python train.py --model="image super-resolution model" --dataset="photos of plants, animals and fungi (iNaturalist)" --train_examples=77898 --image_size=48 --crop_scale_min=0.5 --horizontal_flip=true --task="super_resolution" --loss="l1" --scale=2 --arch="rcan" --norm="groupnorm" --activation="relu" --weight_standardization=false --channel_attention="se" --depths=[18] --kernel_size=3 --stem="deep" --widths=[64] --init="torch_default" --residual_init="none" --optimizer="adamw" --lr=0.0042 --beta1=0.9 --beta2=0.98 --eps=1e-08 --grad_clip=1.0 --adaptive_grad_clip=0.05 --steps=9000 --batch_size=64 --epochs=7.4 --lr_schedule="wsd_sqrt" --decay_fraction=0.3 --final_lr_fraction=0 --warmup_steps=180 --weight_decay=0.03
Rows from block 5 of a small image super-resolution model, named by matrix and row number. Rows with one number belong to one channel. Each number is 128 + 24 x the weight over its row's rms, rounded and kept within 0 to 255. All counts start at 0. Numbers have three digits each.
After each channel's rows are labels from the 100 images, of 14976, where the channel reaches its highest value: "patch colour" is the nearest of a few named colours to the mean colour under the peak. Only what is clearly more common there than usual is listed. The data: photos of plants, animals and fungi (iNaturalist). In brackets: how many of the 100.
# convs0: first 3x3 conv (model.blocks.5.convs.0.weight, 64x64x3x3, each kernel summed), inputs 0-63
# convs1: second 3x3 conv (model.blocks.5.convs.1.weight, 64x64x3x3, transposed, each kernel summed), outputs 0-63

convs0.16:111083170146135078160135103136078136094148116080131123109125125115121141133085127113162118138151146108141141129140131131169129104130082096087136142128100104085142154134109183140137131133115113
convs1.16:075131112130120169120153101133126133112080113158122109145155115066107134121117115139113104105126133151102140134066074108099141101132171166125141120116142145093131092107092120115138135121130124
patch colour: grey (69)

convs0.45:091106122089115138116128137026145124144095117130119132134105165112107120129153149126177078144127128120130125117119154131122119113090143126097127138133155133124144104107072128107130158138145153
convs1.45:092122130178118122145135104161122132132145127107150156124183122160170142159140122141121124136163133113100157106136098097110150114184132189127141118153113141147162164158141085119102138136134128
patch colour: grey (66)

convs0.60:156161150113139140111123191079115110147090125173146116129108139091144143133097140149164141129135075175132119154119146121133126134078149127177142137114113125149133146118104147133149129170147140
convs1.60:137153118131147146138093122133114123107110073086113098127103110088125115133175141138131151139117118097143105058143140123142152114124122173100144156118142147097162121172134089119146142122095095
patch colour: black (27)

convs0.14:146150131139133094145125156113129115073042081164134122117111120128122108143112126119204131108104089102125120121165131125099137095108123112141144147112116125146129124119116126133122128147085103
convs1.14:131094151124123154119122131133142120163178115082129161155140122144160120136133149141136134155143160165144181098097158123106147155141152185150140138183125107125114132124143118127105142143186128
patch colour: white (37)

convs0.62:133094100086068142091158091087138083107116162152130130117130118126109114103139088121096111143139090137142141157107147115092107114094150172116109147136125117136166126113119130123121093121136090
convs1.62:133159071098133144114151132124144126155142150127118186119138144094109063142165171131111131120104065130141140132144109117088137103107115142150157116106150114173130117127131148136136154154136117
patch colour: green (39)

convs0.54:117125100123140121171163128126103196137132156160159108180115136087153121127099131144217109123131132108151162137129150125124125146118153119134118120144130111170103124116129109109132164135123126
convs1.54:127133123126129160081086115137129092112139096104081151112087117131122158149161122116154105115080110156166121149160139132162113120125141152154153156092108138151158141135164178120136124121118092
patch colour: white (37)

convs0.35:106102080119165113157125130122147145081151138100142146110122104122143122129170124099101123097118118116115167096157103136084134153088065111153140146120158114105152140093139114144144154122095141
convs1.35:150148152136117142120156138154115109160114116125134146123122182119161139132152148166141142157118119125147142181144168098145117065144143144114154144134187119116146124154115163063129124145119126
patch colour: black (26)

convs0.41:165129112114141118133156169141156082088120151160095141119138120111114142127148128094106154134138129116096127140111154115137123119118118126153111150126154128080167119158160128166186106064107149
convs1.41:127114166177119139122110142140137132124144111135174102187122108125153154136153146128142158127137142102155089102126104146132129106066129145137087111144134138124191136111146097150110151163099140
patch colour: black (25)

convs0.15:134111123141138124147122124122084144133126101141148097109114089090138122124061102120072116128153124120111144145134131111141111115112120108125079105126081131102101119136146122136168125063126073
convs1.15:118118122125121132110107140114109139143180096068099149097141118127111123124138114098149152162141134161078163185134134174150108124143165153113148124149115158120136148115157133122069116143118133
patch colour: brown (52)

convs0.30:123122160142132121133104138055128107151110135135112135141129126104109093132103137085141087109128134130129114134131087142130125142080137128145068062132092137147077114146097121134127111114121093
convs1.30:170177109117129139122116128144097120126132114121141049129105159117133127131143143101144144148145143154132120133138082112114141130153127086078132168081174146149145144134127072144124122143124109
patch colour: grey (69)