From a checkpoint of a small image super-resolution model.
Data: trained on photos of plants, animals and fungi (iNaturalist), 77898 training examples, 7.4 epochs.
Rows from block 7, named by matrix and row number. Rows with one number belong to one channel. Each number is 128 + 24 x the weight over its row's rms, rounded and kept within 0 to 255. All counts start at 0. Numbers have three digits each. After the name is the row's rms in percent of the matrix's.
# convs0: first 3x3 conv (model.blocks.7.convs.0.weight, 64x64x3x3), inputs 10-19, a 3x3 kernel for each
# convs1: second 3x3 conv (model.blocks.7.convs.1.weight, 64x64x3x3, transposed), outputs 10-19, a 3x3 kernel for each
convs0.0 097:143146098133118114118117155062079127082129135104106123143126129140102102123102126119083047081090082087109108160137115119107062127127105097121139101142158142155160114131121155131124138135127107128126122137148107101105137192085137180081162165089126113133115133139137148147
convs1.0 107:100102089112129116113143106051121183121151150101108128132096140100091126102138144151175157058123145138157131091138173115134164084129144114137193117101129206116114097174169125130174110134128157123111115094095109097102127113072082091088089112100093132117111124121123142146
convs0.1 092:140131133127119103119141130151135134110110102086111111148155128167156142155145153128131115121126130103061087136116139139118102123089033157147135118134145108144136142134140143128127129087111111101066139154108112132108092142115121173147110180146155140158113121140098092137
convs1.1 086:099101126140142145131132119121148143140152143085091057104109056116111051141145098138085074120079108137095125139129126128124151092116090130130141090076088119084126132143162126134148113121117122108098119101095124103106126107110126110116134139147133166124150207149084098086
convs0.2 106:109125132097086096128100106123141136111084117139117134094098096112098106133115126130135165107122145116135143103101144066108176101104153149140104155147135145139137161148160131130129162149122124118173126125170151152175152099126145137145106087137149127127155099095140135140
convs1.2 098:149121115098081071100102101154118086149129113137115121152141081124145064144172110073110128112167156105136157120121129106131132105134151119110101126134134168167136130119122132139128124107114065095100088111120093109116156084067165142137110128130134140095126138085148134091
convs0.3 092:165105102139087122145077119141108083146115118143122128170133092176141092171136130129059085124079103112080117132135112091106120123148138127157184117123161143153187126126177118112152114120143180119123160104145150113148108091152131103152094092119107075096084090117107114133
convs1.3 091:105128145122145126138158113110129142120135121129135110099161046146148041144146098142144136140128141090096151126130109140147149106113106103124176076093135091121148115114189143140164121126142131099074149102071150111081121099121146110111162127125140140166154152154184154115
convs0.4 097:160166111116033050110000044154129156120103132125131164163136145131152107124138102153131133125122121124090062168137110104084109111096138158115098118080100107131137155141120130093100101109132110110089127137153118114127102145149139159157125139142125159126125157133136173158
convs1.4 094:137159109162134126127124166089103133133141141162148102143153118140098100096086103124123097142140115110115127146134141141132139120125118128136129128134108129123094082124149153144125089114138130134126125134133135148139132125121100107118120116128085171131134190150157174155
convs0.5 090:120162113135159120112131119081096133108098125134163195119133133146127120158148104106096121136125114157150110137119108123118127093147187187171150186159131129164156077126113102150091098129109140117127120112110150165167110153124099115150109115180163135137125115149122127150
convs1.5 094:109140133123125115121105088092141146098146110146122102120113121125114135112093128145138129142102104146144151120128116124100123158136126096133149075095111112107099161224232171144159118109136122105104112103101105104107098102112107125132114117134138137101161164144137159133
convs0.6 099:128040104119058129153137185119129131113128132148125157160103124157108127127128129116125129098100125104103130116144131090129138117088106137124121144135144129134158144114066134104126161115100181156172124128162131109163140116120134115101073158160147150118139121117149130126
convs1.6 099:089111108105119122142120117130136127114121110122126154124137116127140119106138088123088104127137150108135170123132121138131168113126179126123113102090080150132119133101095116128100131145127120106107108111115108091098134150134115152134102137136137155103120172114090137117
convs0.7 095:123110076138126105118122123117110120111127106091108111128166140128166127132168113155111123158152158132122135166154133115148130128119088151148117142142114140134109113106106130109122154138167162160145154149126137153169166139132140116094104103083130118084141109100158124123
convs1.7 098:109122105132136101113111098146159174133138124087143115147143145108125122088144115165160103137170126108132133154143118129142106116127093122106104106111125139135161111127119124134143110118151099091106090075091098075091166142142128105128113078092179129147163115142170143152
convs0.8 086:111121128149158140148143154123120142125120150141125132104105142097149168089150183146134140116121161120105147066102118124129136145108078111099095173117118154132150140071078141120110152118151124192189099143141126144151105137166092139121094100095141130147145121164110102142
convs1.8 089:122124120141118101155138140127164108131164108130142171050103177056130171097153141153147123114118127101132157135110114106097111106106135106113101156135117146129111145160123128131092153157124140149165131146159131149152109105098115115124095114127136154120122151112095140096
convs0.9 143:134136135129129130125127132133131137141135140149141144134131133137128133141132136144137138141133136152143143092091098103086089119095087062063069068075090075085122106116117117120123116118120176184182165164170162150161108127152103109137107105125118123132127137137124134127
convs1.9 102:114135109111147123119152148151118130119101140108108123126115132118129134093088144158165161139148143135145126080122136123139117131138123161119070103115099097122113127133123116125115125126110177159152170144149192154161144110097132113095133128096129102110126125133137133126
convs0.10 099:127144152111109147142108120144130109073100088121129128140130144163152148145151137138116144129119117118111112170134105121140147124155186146118118126114124120130139151158136143141149136175201154186168098139156087115137161156105199156118135127128105137130119093117100078081
convs1.10 107:148173126149173172104102123122087103176174110123167141132099105129108135122084115115116096125147147129117145107105086147147131124138138090096116134146130082112139091098111113145142116118114068099117084104111091087083142143124115099140152128152150155108150145107127167145
convs0.11 114:112127118118136127127157151118176138102144143113100119165157138142153136123138143152137131146133140131121128164128120129132131134117143110106114080143153065118165094098113101109104108122131113078113138129142160143153150113100153155107092140121130124131139114127147100095
convs1.11 098:150122136144128132126113133203241083143138158088059152107139168123127132152134117118132131124142131125134130152149110139119132160091102159177170154135138126119104148107106134121134101093122074073090103099106125125117086127149121114111149156129157126111161119098124095129
convs0.12 089:141113105134137129122143142069091123136129151141117140119109128087118135011089136077139135085164155068144154119132121118123144150132178125119136147145152126121135122105130163119146106109148103141108146157148138184129153147143118134089094142129092141149123126172153140160
convs1.12 086:123108112137127141124130120136173142124162116128174127170112172160154172120166148128109158140095119149115108115136093156152086139152095135152144107114093184181161121155152118137147157173153104103101109109099096112104169129141129125138124113165057101152083122156099140167
convs0.13 095:120160140127148117108097108175154147122130167129130151092132135094132146093088137137132145130147124105148137136142150126128117131151127124092113164111126175127155111069100140093086144110112149178136105138149081131137116145128135152120156142118138145116170135118134129142
convs1.13 095:165131135150130124123110115080101139099129125115134103095141120117143156131128172125133145116103105157128100149125157159132163104120127125091101119101091139137141145148139169148104175150100119127124113134135116114121166112105133116119112131157136136121131093100158125150
convs0.14 084:140168158123151145125141137158084093147076061166144101081154135069120117049095108138125125135107095138133094138097064149104045139110037142150130128144106142158121108121096100118113074108112170162170137124132170166192161151178143148175164141164142148122115123104085113092
convs1.14 099:103105137105119135099106113142129114151134137195118116117142147156136173144122155120131159120125148121124146181145116166130135160124107104116105132124129113118127167162156135125106132151130095088103102099106113110105121112136119103126103097097188151130168139119151130098
convs0.15 089:141154149119110121117093129112154158124098144149119130137145104102142124126109145119122134128115139119123142119164161145071152181121104110121135100067136152090126126131133171125123158112104132139137105138172108123163195179132146180139134142168138073128142139088121155162
convs1.15 103:120120159161121128141106143108133161129066098129114121145121138115129139090135145119110131170135121131151119148140151144144129117120127097102127146110115105110116121137136106115121077119179139112115162148118152164140172143165117130117143158174128150134124141162131081144
convs0.16 094:154057109156051094131121167167144108105132140134134172116105116124111109146166134140125115127145135132152125173162118120168183124126178122124097120115119128122150115107081126093081179118108146137138131125140135153157127131164163121144151145137121138164141123145165151136
convs1.16 099:099123118125122130146139128103094116115154094120132126106112132138102153146126152125126087135163158123114144090113132106147104119123140142103113106142132088097106130133154095120159145149165146129102158153140145131128200154096147128147108099159135110128104141164097135137
convs0.17 104:138115104121105140084077144145149162124108120105115147138130135126130137125119126115110102087102082075091080113132157102102111107097096144127126111108132119132110115108064172156106123145134134132158122145143081127133121107101134145108091128153126133119144141158148141145
convs1.17 115:132161174108097142100081141090112157074090114132130125112112112131162131110115112106134117127145136102094110098147192134118140115125143156108084122101133125117129108096100089065056145156106073110138107127137107126139137123129121142140125132136138128145089112167130114153
convs0.18 090:089101148104106133083133152123137132110122144100114146146138156135143153121148166108101123160113110125114143149132121120134139091109103159111105159134133100128159134141168156141155143134160086125106082100114102081092171140133168158145086123160076114125109094105107086082
convs1.18 097:146158186160178169143170136098122136141130142137157133119141112101158117097105129145115141128113131106110104127114117149144153135144156081093113099117135131119114122119139133141148118116106100136127082139160075129149119122113103131144131106148096133143119120136167184121
convs0.19 087:104093121091082110067059082133163129117127102123115102154147112154128121141117099145165144115123125130112093175168106168134094147152116136120140119105131143156138123134125134143131125150127127146162147157161147137139156178143178175153144168158130147124131137126094140132
convs1.19 112:089117141094110149089131168145106132130108155125118152147145127144134130122130130128111128163136148134105133126109107135131142113128146143107073128083077126134140073096090064115130099126139108092106114090108125088115151117095126106094149124081159137131147142119156141148
convs0.20 095:125104162112071141129108131165114095155114107128138172148156129128133100134115087141127142145130141146098102129103137137099067135128123161121051118094076091148148160093125123109158172134142136128146130136172124128172123121160136124156098089148153147123120094109159106099
convs1.20 089:097117125113131135138130114138102137121132128170158077150147054151120086118107076100115139122123133124139158117128169112145190100144160129134161165142107123117081125154137133133113125111117113126125099101112124120117089142128090131137120117112151104085149148110163110082
convs0.21 158:123165183173196183195192154114125132129143145132142142134140129139132129128126127151140122147140132153146139153142121150145115139133114099107119123130127148136120060087145113144163143139138171155162178173177176182182146140138138139138139137141110123161128150167147156160
convs1.21 082:130142123112118094114090070114127094076098112092144117115127136119138122115137094122145179116120154113099131057097121116113089169140066133118112109115153140148193139172160160168145190188187090114149108150152139151147123101071092083090052071109137146145110124135108133115
convs0.22 096:147108107136125109104088092157154164127139169139144137149156164119143144092123140152138133152120118148110103155178155161163148184171128121103118127097118117136128141140139142110081155123109118125151130109118176141142104132152099123129117110134089092108158133112133108112
convs1.22 117:129168197155160197160149156137131134139125105109113101101152135120156139142151136116122127128111122146131142150080085172116069166136083126115113133128119120124131127148183134150147130161130086077128109092125138124134078076087094086082124112133134122137130118140123111094
convs0.23 103:123139103123154137115124109145111075158134104123140159124104109128091105136144113133081140127067076152126110112085072118111072073110078122120074157134071126132122149125134155135134145133125121125153135136159129142151114114126133141120129138150163136114136108118132115132
convs1.23 095:121125135137128130118140115134108152186135108138150140119119089139145146080154164119100131136114139137125129155122144123127154091149161125131135127116103164147132108134106127136112100111090116108109098108116110109119128114110143113116173128106101124081130111082110128133
convs0.24 108:142125160143136156133128110106112095145140132103098119145152159154132141155135139111107102135144117126141139104140126124159133106127161128130131112121119115135138183165177174126138139138157139156165145166138131149125117132110124092085118138103126104063120128110094109105
convs1.24 104:125133137140136133150151100144144185112083134140102120133151123109135104107124122145135108115130122111124145094093116105097126138138148119142147102111103151156128156152149110106107097102068136110102127108119122116131091111123091132155122123133165208181141173157152167131
convs0.25 102:129165161158164085119088097137115107108122107109120098128141143126118135107118127136107114116073107082088088122112128129105090157113091127135154113116144161142146124157151187145106183111094150154123139164136096092115073139159107128145143130130112151172148163169169145144
convs1.25 107:106095131107160162096103093092119133162173117122122108113121126110129131111142128142114126114133164156161121094109137105112111112120103130123133156148119185124095110121147182178163135107106112120123074091099076072090127131129088136158095135163113120143152148150140071065
convs0.26 099:114073112061027094059057086125111129097113158132128163078105121036098120071103147116130118123147120145159137096131088112159152128124182166109107145128161133143165134097105151109141143137165106136166126147118097151112161158109114155144091121116118107159110092164138132172
convs1.26 091:155170162129140105146135112096137148075159208131140128074150159140175168139136160108118142126145159132124107136127144117135188135120190135127137079100095086119078076152137103145093143140078113125133096114107102125129153119168197117143157103088082120126099153122117134132
convs0.27 096:155135129143105118138123129063080100118131101147147138149104137176155157143137141112145135113128131113140137129131089122138080087129159163104087141068091140101127122126157142109120140117142109122113124142114117159144152117120128103102133108083139117136123114138132096105
convs1.27 098:110123098102124126078091140139134108154147112166167149110133127112147144116073110128137121122136155124130117154136088128140111126119078134132120135140094134130112114073086107080104138127162135085086138082085131095090108153147105104141111086112142152114162193125125185125
convs0.28 104:110126143102110127118106123100127160116114142126129125094118128079116107114122108128142144120154157117147168134141151114146153151150194105131125118114104150139146134116132115125140141160154147101134130150162118142170160164122180168162146121163129103139134111118139127123
convs1.28 100:165139099154123108153120108099145138125180151135149115179103150155118163136126128102133152139134134138119116084116123103135133094121154100142125097140121117137103120145121109112101106096117115120132121118124135133129149121177154102147106068120211169112151094115140091131
convs0.29 107:158134144158114161138104159122128128115122120132102124139120098126115090126141099130154111143157144155146139112120112112132130157142166148153150118117131103141149097096153100114158128156183144116156152152164145152159124118141125098118117091127129121121152088093137098087
convs1.29 097:088168142095187141080148115124140132133187158141124086134097149152105161110132130091114131114137144148140141080183119096187131098170126115129147110136105101137096130164141101130148100122158124125145123121139150142146139110169146092133125130151132101083137116092128115111
convs0.30 094:144113116116091130118115149123140137086104108112129128114139133105117128140134102116136151122091122147121089135129145155164133137173147134131130085096111124136120130139123121109076127113114128139122118137122107125110161162128145177171135180176102107123104098118141126160
convs1.30 095:112143157118126122116100095085068110122116160121152151159138097149122123107089131126088105135123150113110149068073122103132146106146153116099137133150187087106092106097104152133129171142135103115130126134141129132139133112120112100079127069046134158132121157154124146144
convs0.31 086:111120128126130120136151149110136088105143153149122124133126111141137118146120116139136145115125134092100121145174184096129164148085140127129041144150137145141160078133082113129148157162130150150132129105125146115155194133137161113095114143133121122162133125164111153134
convs1.31 088:153138123146179141115152152155167149147104131140123131144082163145099186137141152115137137120146128103146122101136123104139118110124095132147148100093081119157161144131111118108105124155146112110107106122138112127129150138106111141141141129144131165138145134125130108121
convs0.32 096:121088133125057141093080137115120133121135159081106141096113144093119150082107152028061118061099111079141158126096130111089145143091092155104144144159179127142155126117142139124148147133144122132127123150131125154125110127131103128137067091108102119170105114164096110138
convs1.32 099:140159155082117126099109130165117121068109136088101174132144151106126137097109084149144162160119134157117120118136156092114147115137167183110102138080126172115136152117118155120114110135125133142142111126130125137157148125142153123130141130114106127155095140143077107129
convs0.33 092:131147152140127136105125128127106100148138139125104109168016158080060099049047121156112068153153122105135122116128121088134092136090104102129129118140148101125148132098119134146139116110132137134125162149127162126116085120105071096076056081101123138139126136137159133144
convs1.33 088:096137140108110139119126119164149144086140160156129116170198181154186148101195104171113112158129094150120117110153106132142137136130119142139191105082107110101155114149150129145151163165119132141126154131128138131137147149141134139117095133123126130096127137158135114110
convs0.34 096:172140162156102144127111134200185156138122127150135145088123127081116147105106159124137168118125141153139136111106156108146168132155116171145136126137165138138141136144101117127124120127133149141121176162132145139130101121143135111115124079116093168163113137166127137131
convs1.34 092:126114141105132151120144157131079085085153146100121087135110108126142156130131134135126124204177170142081090098102156135138136117116118153112106091102164092120159127111101138145147125171166154158136161168135156166163150111112152121135126119131101130101090145112114123097
convs0.35 091:135130122135123110126123119112095064100128098129146128114123130138141102122160116131116090136150140142151165117148083121148145115142163110095140109117110155156142144141111140128088135147121185183126166154115130151132130103159105054124123156147111139107115155141124151147
convs1.35 097:129104119132113134142124137154166137162126142184162166128122098139138095129142121123125106119109121128134164129122129132116129210135148108122121125134164111128144113142120084102120106138132140131138111102132126104123151155132132174146117125161120160137143116134147126130
convs0.36 103:139123098152148134138147130086148088120132101104102130141132115133111114144105114114066018128079038134139115149132097120117092116123108123129093140142134125138149107145158144127111131110129140140147149163138171169124105103147075062149105080151124118099107104110131127169
convs1.36 092:099120141130135140132139100115157176094111159114119131173146144133132100088117110109099113130123129102136132121134129111125145114138144126075083130082090167156115102142160096116121095112090136104088115095096117115112125092135128148133120132135086116152143131143163132124
convs0.37 101:112171139116180124099161128125142108128152144127120124141127127134111126124102152138139130145134145135118120107155139129139125133122087120133139135119125139110140110163162115147132111123094120112124137157131137136118135141124103148114103163130134131148121149141124149121
convs1.37 109:180107115170064079153073095157162137130130136134132123149092112163134125160118106092131125070140122066143138150126106132120083135132108142127126114116099118146139142136118117091098159101141122136130127137138125138137144149130136138141131107134085080070100106100115094107
convs0.38 115:085085114071070127119117130123141131137152140128135130115100149065094134066126123105075113100092102115126121130131110120092109156159164125143160165131129158143145138152144135152143126138143136150154139149134133154108151153133109156134097092109082099123093113149131125147
convs1.38 095:102122140106137133125121119116169154089122107124094100090129209061136126089148122165166147135108074139143109142122108155120128116088084141141147127125122124105132113126130104126138135142134110109108115097091119114110164134155163130106143130123054137125087138164154133171
convs0.39 102:132117122123125146150166168142150121142135128132150126133136153163138137179149135116080108123085099147135095108107102121145109144165091159139161099104150132154146138155108116109109104074101144142108118134125153131097077134116122162139128125152151132145152122120147144137
convs1.39 094:099082151114102138166144117113021114119154121095172112160167097128139126137138154128107113103143141066128128107055112120127124080159186160112104127132088120082080143112163131085132115075107122110092126142119131155136119094079136109131185124166124093139165129117152143131
convs0.40 092:148100113154101132122109138120144134119148121100095081170167152165154140173161150146138140148124131127125095148129116129145065098090020134127130101063086116110112114104134138096111141073105097080096131128148123126126131113103162124116190135127134117146116120178124111163
convs1.40 095:116148151125134137127137135184203157167189134071109128175136137126119109116093097115164151082125121126115129163141107147126089131100097134164146073140110112146145155135135123129128135147133097101098114110112119123121123116124137118118146121101113128065150152087153128117
convs0.41 093:142133112134152136149144138150169156126125145127105147146092103105098086114135081115121137116102124144160153109133165089094154111113162146126112154121109102108136110132124099101092128125084131157160121131140121125160103085091171179123104157129107162177140125153143080106
convs1.41 090:088106123113132162114128146060135199090137129131122093154088116143142143091176103140145121169170141094107102086159171122139122155119122120105119138130125140142114119140156176150146127128156101106117124114116129119110135107129130118119123140150088137106086115139133130159
convs0.42 104:077148155140174153128110110148133126125145105132127132109091140121132133124109108134156128121141130121123134134164121104153114110153147136117112148101108137123112168144146136145116145108126140134129116144152100125139106134167118131102175173087108128142096139142110135130
convs1.42 121:172137159132095096095083097118118117124139131123130115136124098150105139131122122124161150080114130127119112108125134132137141137136114137126132134135107114117108179164144112112098124128123119144153126135144141139143166141116173115127159130115087123122081114097122132102
convs0.43 095:147158102113149115085122122112108075156143116115111101131120125154123120159135122160168112154188135116160112152134052128140063080096035139114129111130132121132141110119150103115137127164170145138132144121150099110124095146126137158126135117088098109117149121106143111119
convs1.43 095:112115145144118152093110152080125157134153171154159113179118120142134129147134118093149139069128127086129113160154182152131157149140138095098170083119155139144153098116133100085115051091118132135120131137120142146134142116128123078090167137113122130093117159117139162088
convs0.44 104:129143127124138134133148144078099135126133125162148137146108132151129148143117132123138128151152146165154136136130147144126142190144151097102122114113122095080102143157141151158148191170175141152198152167191186192179167167175160153132146131123160139157174156169158148144
convs1.44 096:155175156133135135132113126196157148149122096154141159115111138121129131120124126108158168121135133154152127136140108080111083092126112133150146152163130117121115151157118112081110113090149106111140120120133115114137139127119124139129096116141100122141094097127121127124
convs0.45 100:168116136149091126125077096119129125112127127134131128108136087144151143094127107101098134119101125125094092134116114131109116182143111145144151132125141134127140110106100113110138131134149101119101097126100115135135123150153118137148144126127123147155103139146109104094
convs1.45 121:115149073137156094139132090105089119136144129123159119132120116107133149083091118148137151145133147143121112106114109132122102113098064139103120115105094081105107147149163151130114139132104097095094106110110096104096134144112120105122146108101159110131128097127169105114
convs0.46 099:084119137106158162135160161161154136147095118136127152082118132046120147072123157090132141078099129150111118096098158111115153126114139128133142151150148135131144111116154123141160160161145145120120132102123111104097156141105109153108072138139079103132072138159095126147
convs1.46 099:141107096144089104135114135169122080122131100092115121160143126152136108136150098113125143136107113136116133090119117080112107109134108156148127136146127143129136146136114162129134098094119131136144123130144130141172150131090155122141137138157116116193071018134108116161
convs0.47 096:108110154120124127161159126113128105155141124154138108152135123150126092160130102154159141131100130144097112137124097162153104157172106127099101127126127115112088110122118135129123116120121106130192120134153142136171169144146157144152175153174104098126122104122111088098
convs1.47 090:133129130140132115121126100165149083134120121107120135093137120130156094134123078132116116112114133121097135175127132105095153120117178125121127103124156127141140122098121117113120103122115142135159124114129147141141123127127118111106160138099168147156145136168137161151
convs0.48 096:113148162139117119139095104118153197124116156130138129137112118142131128144115103122149165104114154101103118122140183156125166142146133141113126111087135165100129116111164204123123202102093146145153138151156123130155113092099092142078135126093097110165108102147138096136
convs1.48 096:112086126122113150127139136124104118159123115119147134125144045116172091141145136108123088149157128121172117102105162122094090092104101146120097123145138160153103112062112179137115153148115118112129126118121116120110149135101125144151126124159132154138140159179077140170
convs0.49 099:131107106150129123126113117143143160161154160146152164124137118124133140116132129140132122147128111141127096106141166133137169140145164116112126097125149102124127136153176142142136108111093122153162162180164107126093105102134091057130108101126120105140121113155113104131
convs1.49 115:081086112095111123103115125168108150160098121143113146108147139144132147152122132123122122123124112153135104084091091122106067126131112112146128159141161107142179112130113151179112181209144121137139083104123099102107091133148091125135105094119097121183088135194110127142
convs0.50 108:120129123108126129140140138103081123123099124127132139123115130118123120140138134134136123128138131136113143144128089137108106125150138129138117107124116122118117149150131146150136107124154101109107126138135140125110136123135127115121138155123108111095139159126122149144
convs1.50 129:114094155112106152110101098111150160120145143161145135141146123156147117155142132130117139147110164155110128144157133119115144104113139112120123075089097163167170076096142072133157090083099139157174150141164156154164145148152147136122134138131137144145103163152094119108
convs0.51 095:139131146153146129151150118142138151163131149184128162130069096101057083109059100133148113117158124117155140092107107132117128171131148050130100117139110139133132119135148142167176145138118166156181181119164175116126123129153109109159107086116133135167147134141167135163
convs1.51 088:116143126107133131130122097114108107100126114117113122197182149182156172171113119148133126153102103179120139122156081132166077140166108144119147123120167141116145130122148116138161154153140143128140148131129146140143124157139157143119134125131147139090142133112144096120
convs0.52 112:100143133092132095070098068100132142116133152125129117128125129127096130135109127151182159125151171119135154122123101153116139109083082111112120116116149130124144086138152095158164117170155138137151126153143086094120125129095112120081143114089133123123143144110135131103
convs1.52 111:137121105143131119107140139133138091116159162115137159091105121109096155123105150126133142098102106109113133179138094149163133145141113113109120131142135120142119132121131128138121105140139157134105153123102157132121127147144166128131173126081102102104125135107122110098
convs0.53 090:144136138152110125128116141125133136088112113097112112169149135139121122097088119139134137138127149110044084122123126123134137143156098136140135133139117132137115129154131132155137111123110131135136097123092123149123126113128120132130075142147159160150119123136063107110
convs1.53 118:150138162137121164146144145145155149100125108131106143150105108150147136132171153139145172108115142143155140109113151099110173098121158151127138146083122149142159146138116119110105126125144167160151129116122107103119155121099113132119102175150148125106157118100140139159
convs0.54 091:143143106147142124130121129171130120167123142130121100114139128142147150143124127106127136123125139134158135129087104113082091089129095132106080093081124087073126148148121136132128117123140109123150129142166134149156089166142089171176146100123109101092128125083101128098
convs1.54 094:107121160119112142127115145133083115140108074094123114149165102143135124142104125107087106103093127129097135095126146127135138155166164173133104182129120143118126102095119132132126144152142151161159146149150152148143175127089139135132133125140170141157204150130158156141
convs0.55 090:158159142163147133159147133159154180180144176209170173112153146121166170139142165103142130129147152143119120152118143174109131164092088131126123111092094116114104173192171147156144151150145140142150153148154127163167114119125087095090115104088115108114152131109134156134
convs1.55 100:139167144123151128126145146136102097167154098115136141143132145132101147138112112160135165164091119138090104156119098143137103110107110117110107158153149145151159125107042132125090173171154131128131132125130137125129155154162150135128145130113105105122118108111139141151
convs0.56 102:129112101106106137127146130145141128134137125130122106140131121131155125126168136125089117148107109138131119162090045151121088127140140083105131133150161123135148144131121122099118130139135113123114128154132133144113106146137124164137118124170100088120107100114144153175
convs1.56 091:124116148142154167139152143140177154142174121119135103109064116146091108141130137145159131134139116158185137147148115149136150140121122117169156117133128123107125138109121154155129117114132133125125137119121146130111112113151111069123156150129060080128128086162146092140
convs0.57 101:119112147116105137119115139154179167110134136153161173127131127136146135163183149112130158129128131153157132152156158138159193110124155155117136123102119113130131173167146144135136164164163125088125133088097106103107133126117143136081116144081149095113176130146146133131
convs1.57 099:124103143154147170136120133107077096158147119112108122120139138102133130121148116124147101126150119122125103130104129154147070142144070078095111110133132116135150074033086102141176134172207146148170146141165144149164141167096108155123134150158117099109130111109154140161
convs0.58 106:117119143103083129132090113128100092182132082137129147119106137091092100105109100095103143146113132143141146106037136148099108128116099152138080174130060114126163152148126139124117154143146099137160132151151119124126116098137129120155116084098114118088120136121091101118
convs1.58 096:134152138136140124149132136118127147177167079153154076147141132097153124075136107149146153122122088103130088156174170145148111125128065071110114165139094196126093152160116149130084153148132107104108116121120096130119115138153103112141158133172135126113168139087141138117
convs0.59 093:156133139133108158122135210112118125129143127137122104151135115164137137138126136116136136111122146123125131093133098120132106131134121104101114116140134104129122162145140185135131189160170141107119131139142154166163119078140121147154072139187133133124142144113150147111
convs1.59 101:132158156122123125101104112156176143120148112164145127106097133117101121139134129134167134120166134113132127123156134121139115136119096143132100139129115152145140177133150137122145081103145115113132129127149145128133097117130123128109128164125081067161084107171109141130
convs0.60 123:100115115090110132072089106145153152133146140128129127131129138111118120092126091113118125134128127121107135108149125129139112145149135130121127120146138140141136137146136112102096130126120141162141134151140087075064069125138079104136131124128115119123100103104133123132
convs1.60 130:104105086099080070098087097173150131121115134125120138090110091098119123142135176134151162146141145151147126101124137102103105113115114164138122109106108088086091156153122158137108131145112097103088072084075081098090106124120089117130111120124108107106151127132157133134
convs0.61 093:135146142126132125122141100103067077128119064149162132131112101134163129078131137127150116139153171134155175123059075156088057154138151116062091124100071136138139143085125149129152141150155127130118112117134144130149117131167088121151127114111158127084127140109117140118
convs1.61 103:142154116145136077109089085155157128153123146148158147128116171126132083156131108149158171052042141124080108158136088116125165147130162122152144164138156144145134158173109136121104136136143147139144123131158148143157104142173127140151133124115134122155164143119159131145
convs0.62 097:112155102120161084139154064137146120151158150154189188145126119154142135147144138097065110110070091144124105137095118083087118065108137139145139126142139103142143130123148113137168121158174133141136135130119141117117104111110117080085159121092135112122128120156117143152
convs1.62 101:158131104132095073133123087100084115152127130171141137167134106130103104138107114101121108131164174092091127145132122136170165108145164117136152125144156150150131131140145101106127140152151113117093094106085071077069117121154096108139138128147156147111130116088118134103
convs0.63 094:139153140112124100111098079068080072131149134148166171156130141163158146105134106143159142134147152115116130153128125144100103100098166118080077101098127102123151116112121123157164107148164092114094073104111128130133159124109131081085153124102105105117121130149120120128
convs1.63 095:093130123157176173124134163116138151161145159210165135114142127139135128122119131130136110110122120124109109138162149098135146121097094090132177142182180156150121093094137128091118138144145161148146126117139114121134088154182108113125111087113118102139155147126164165175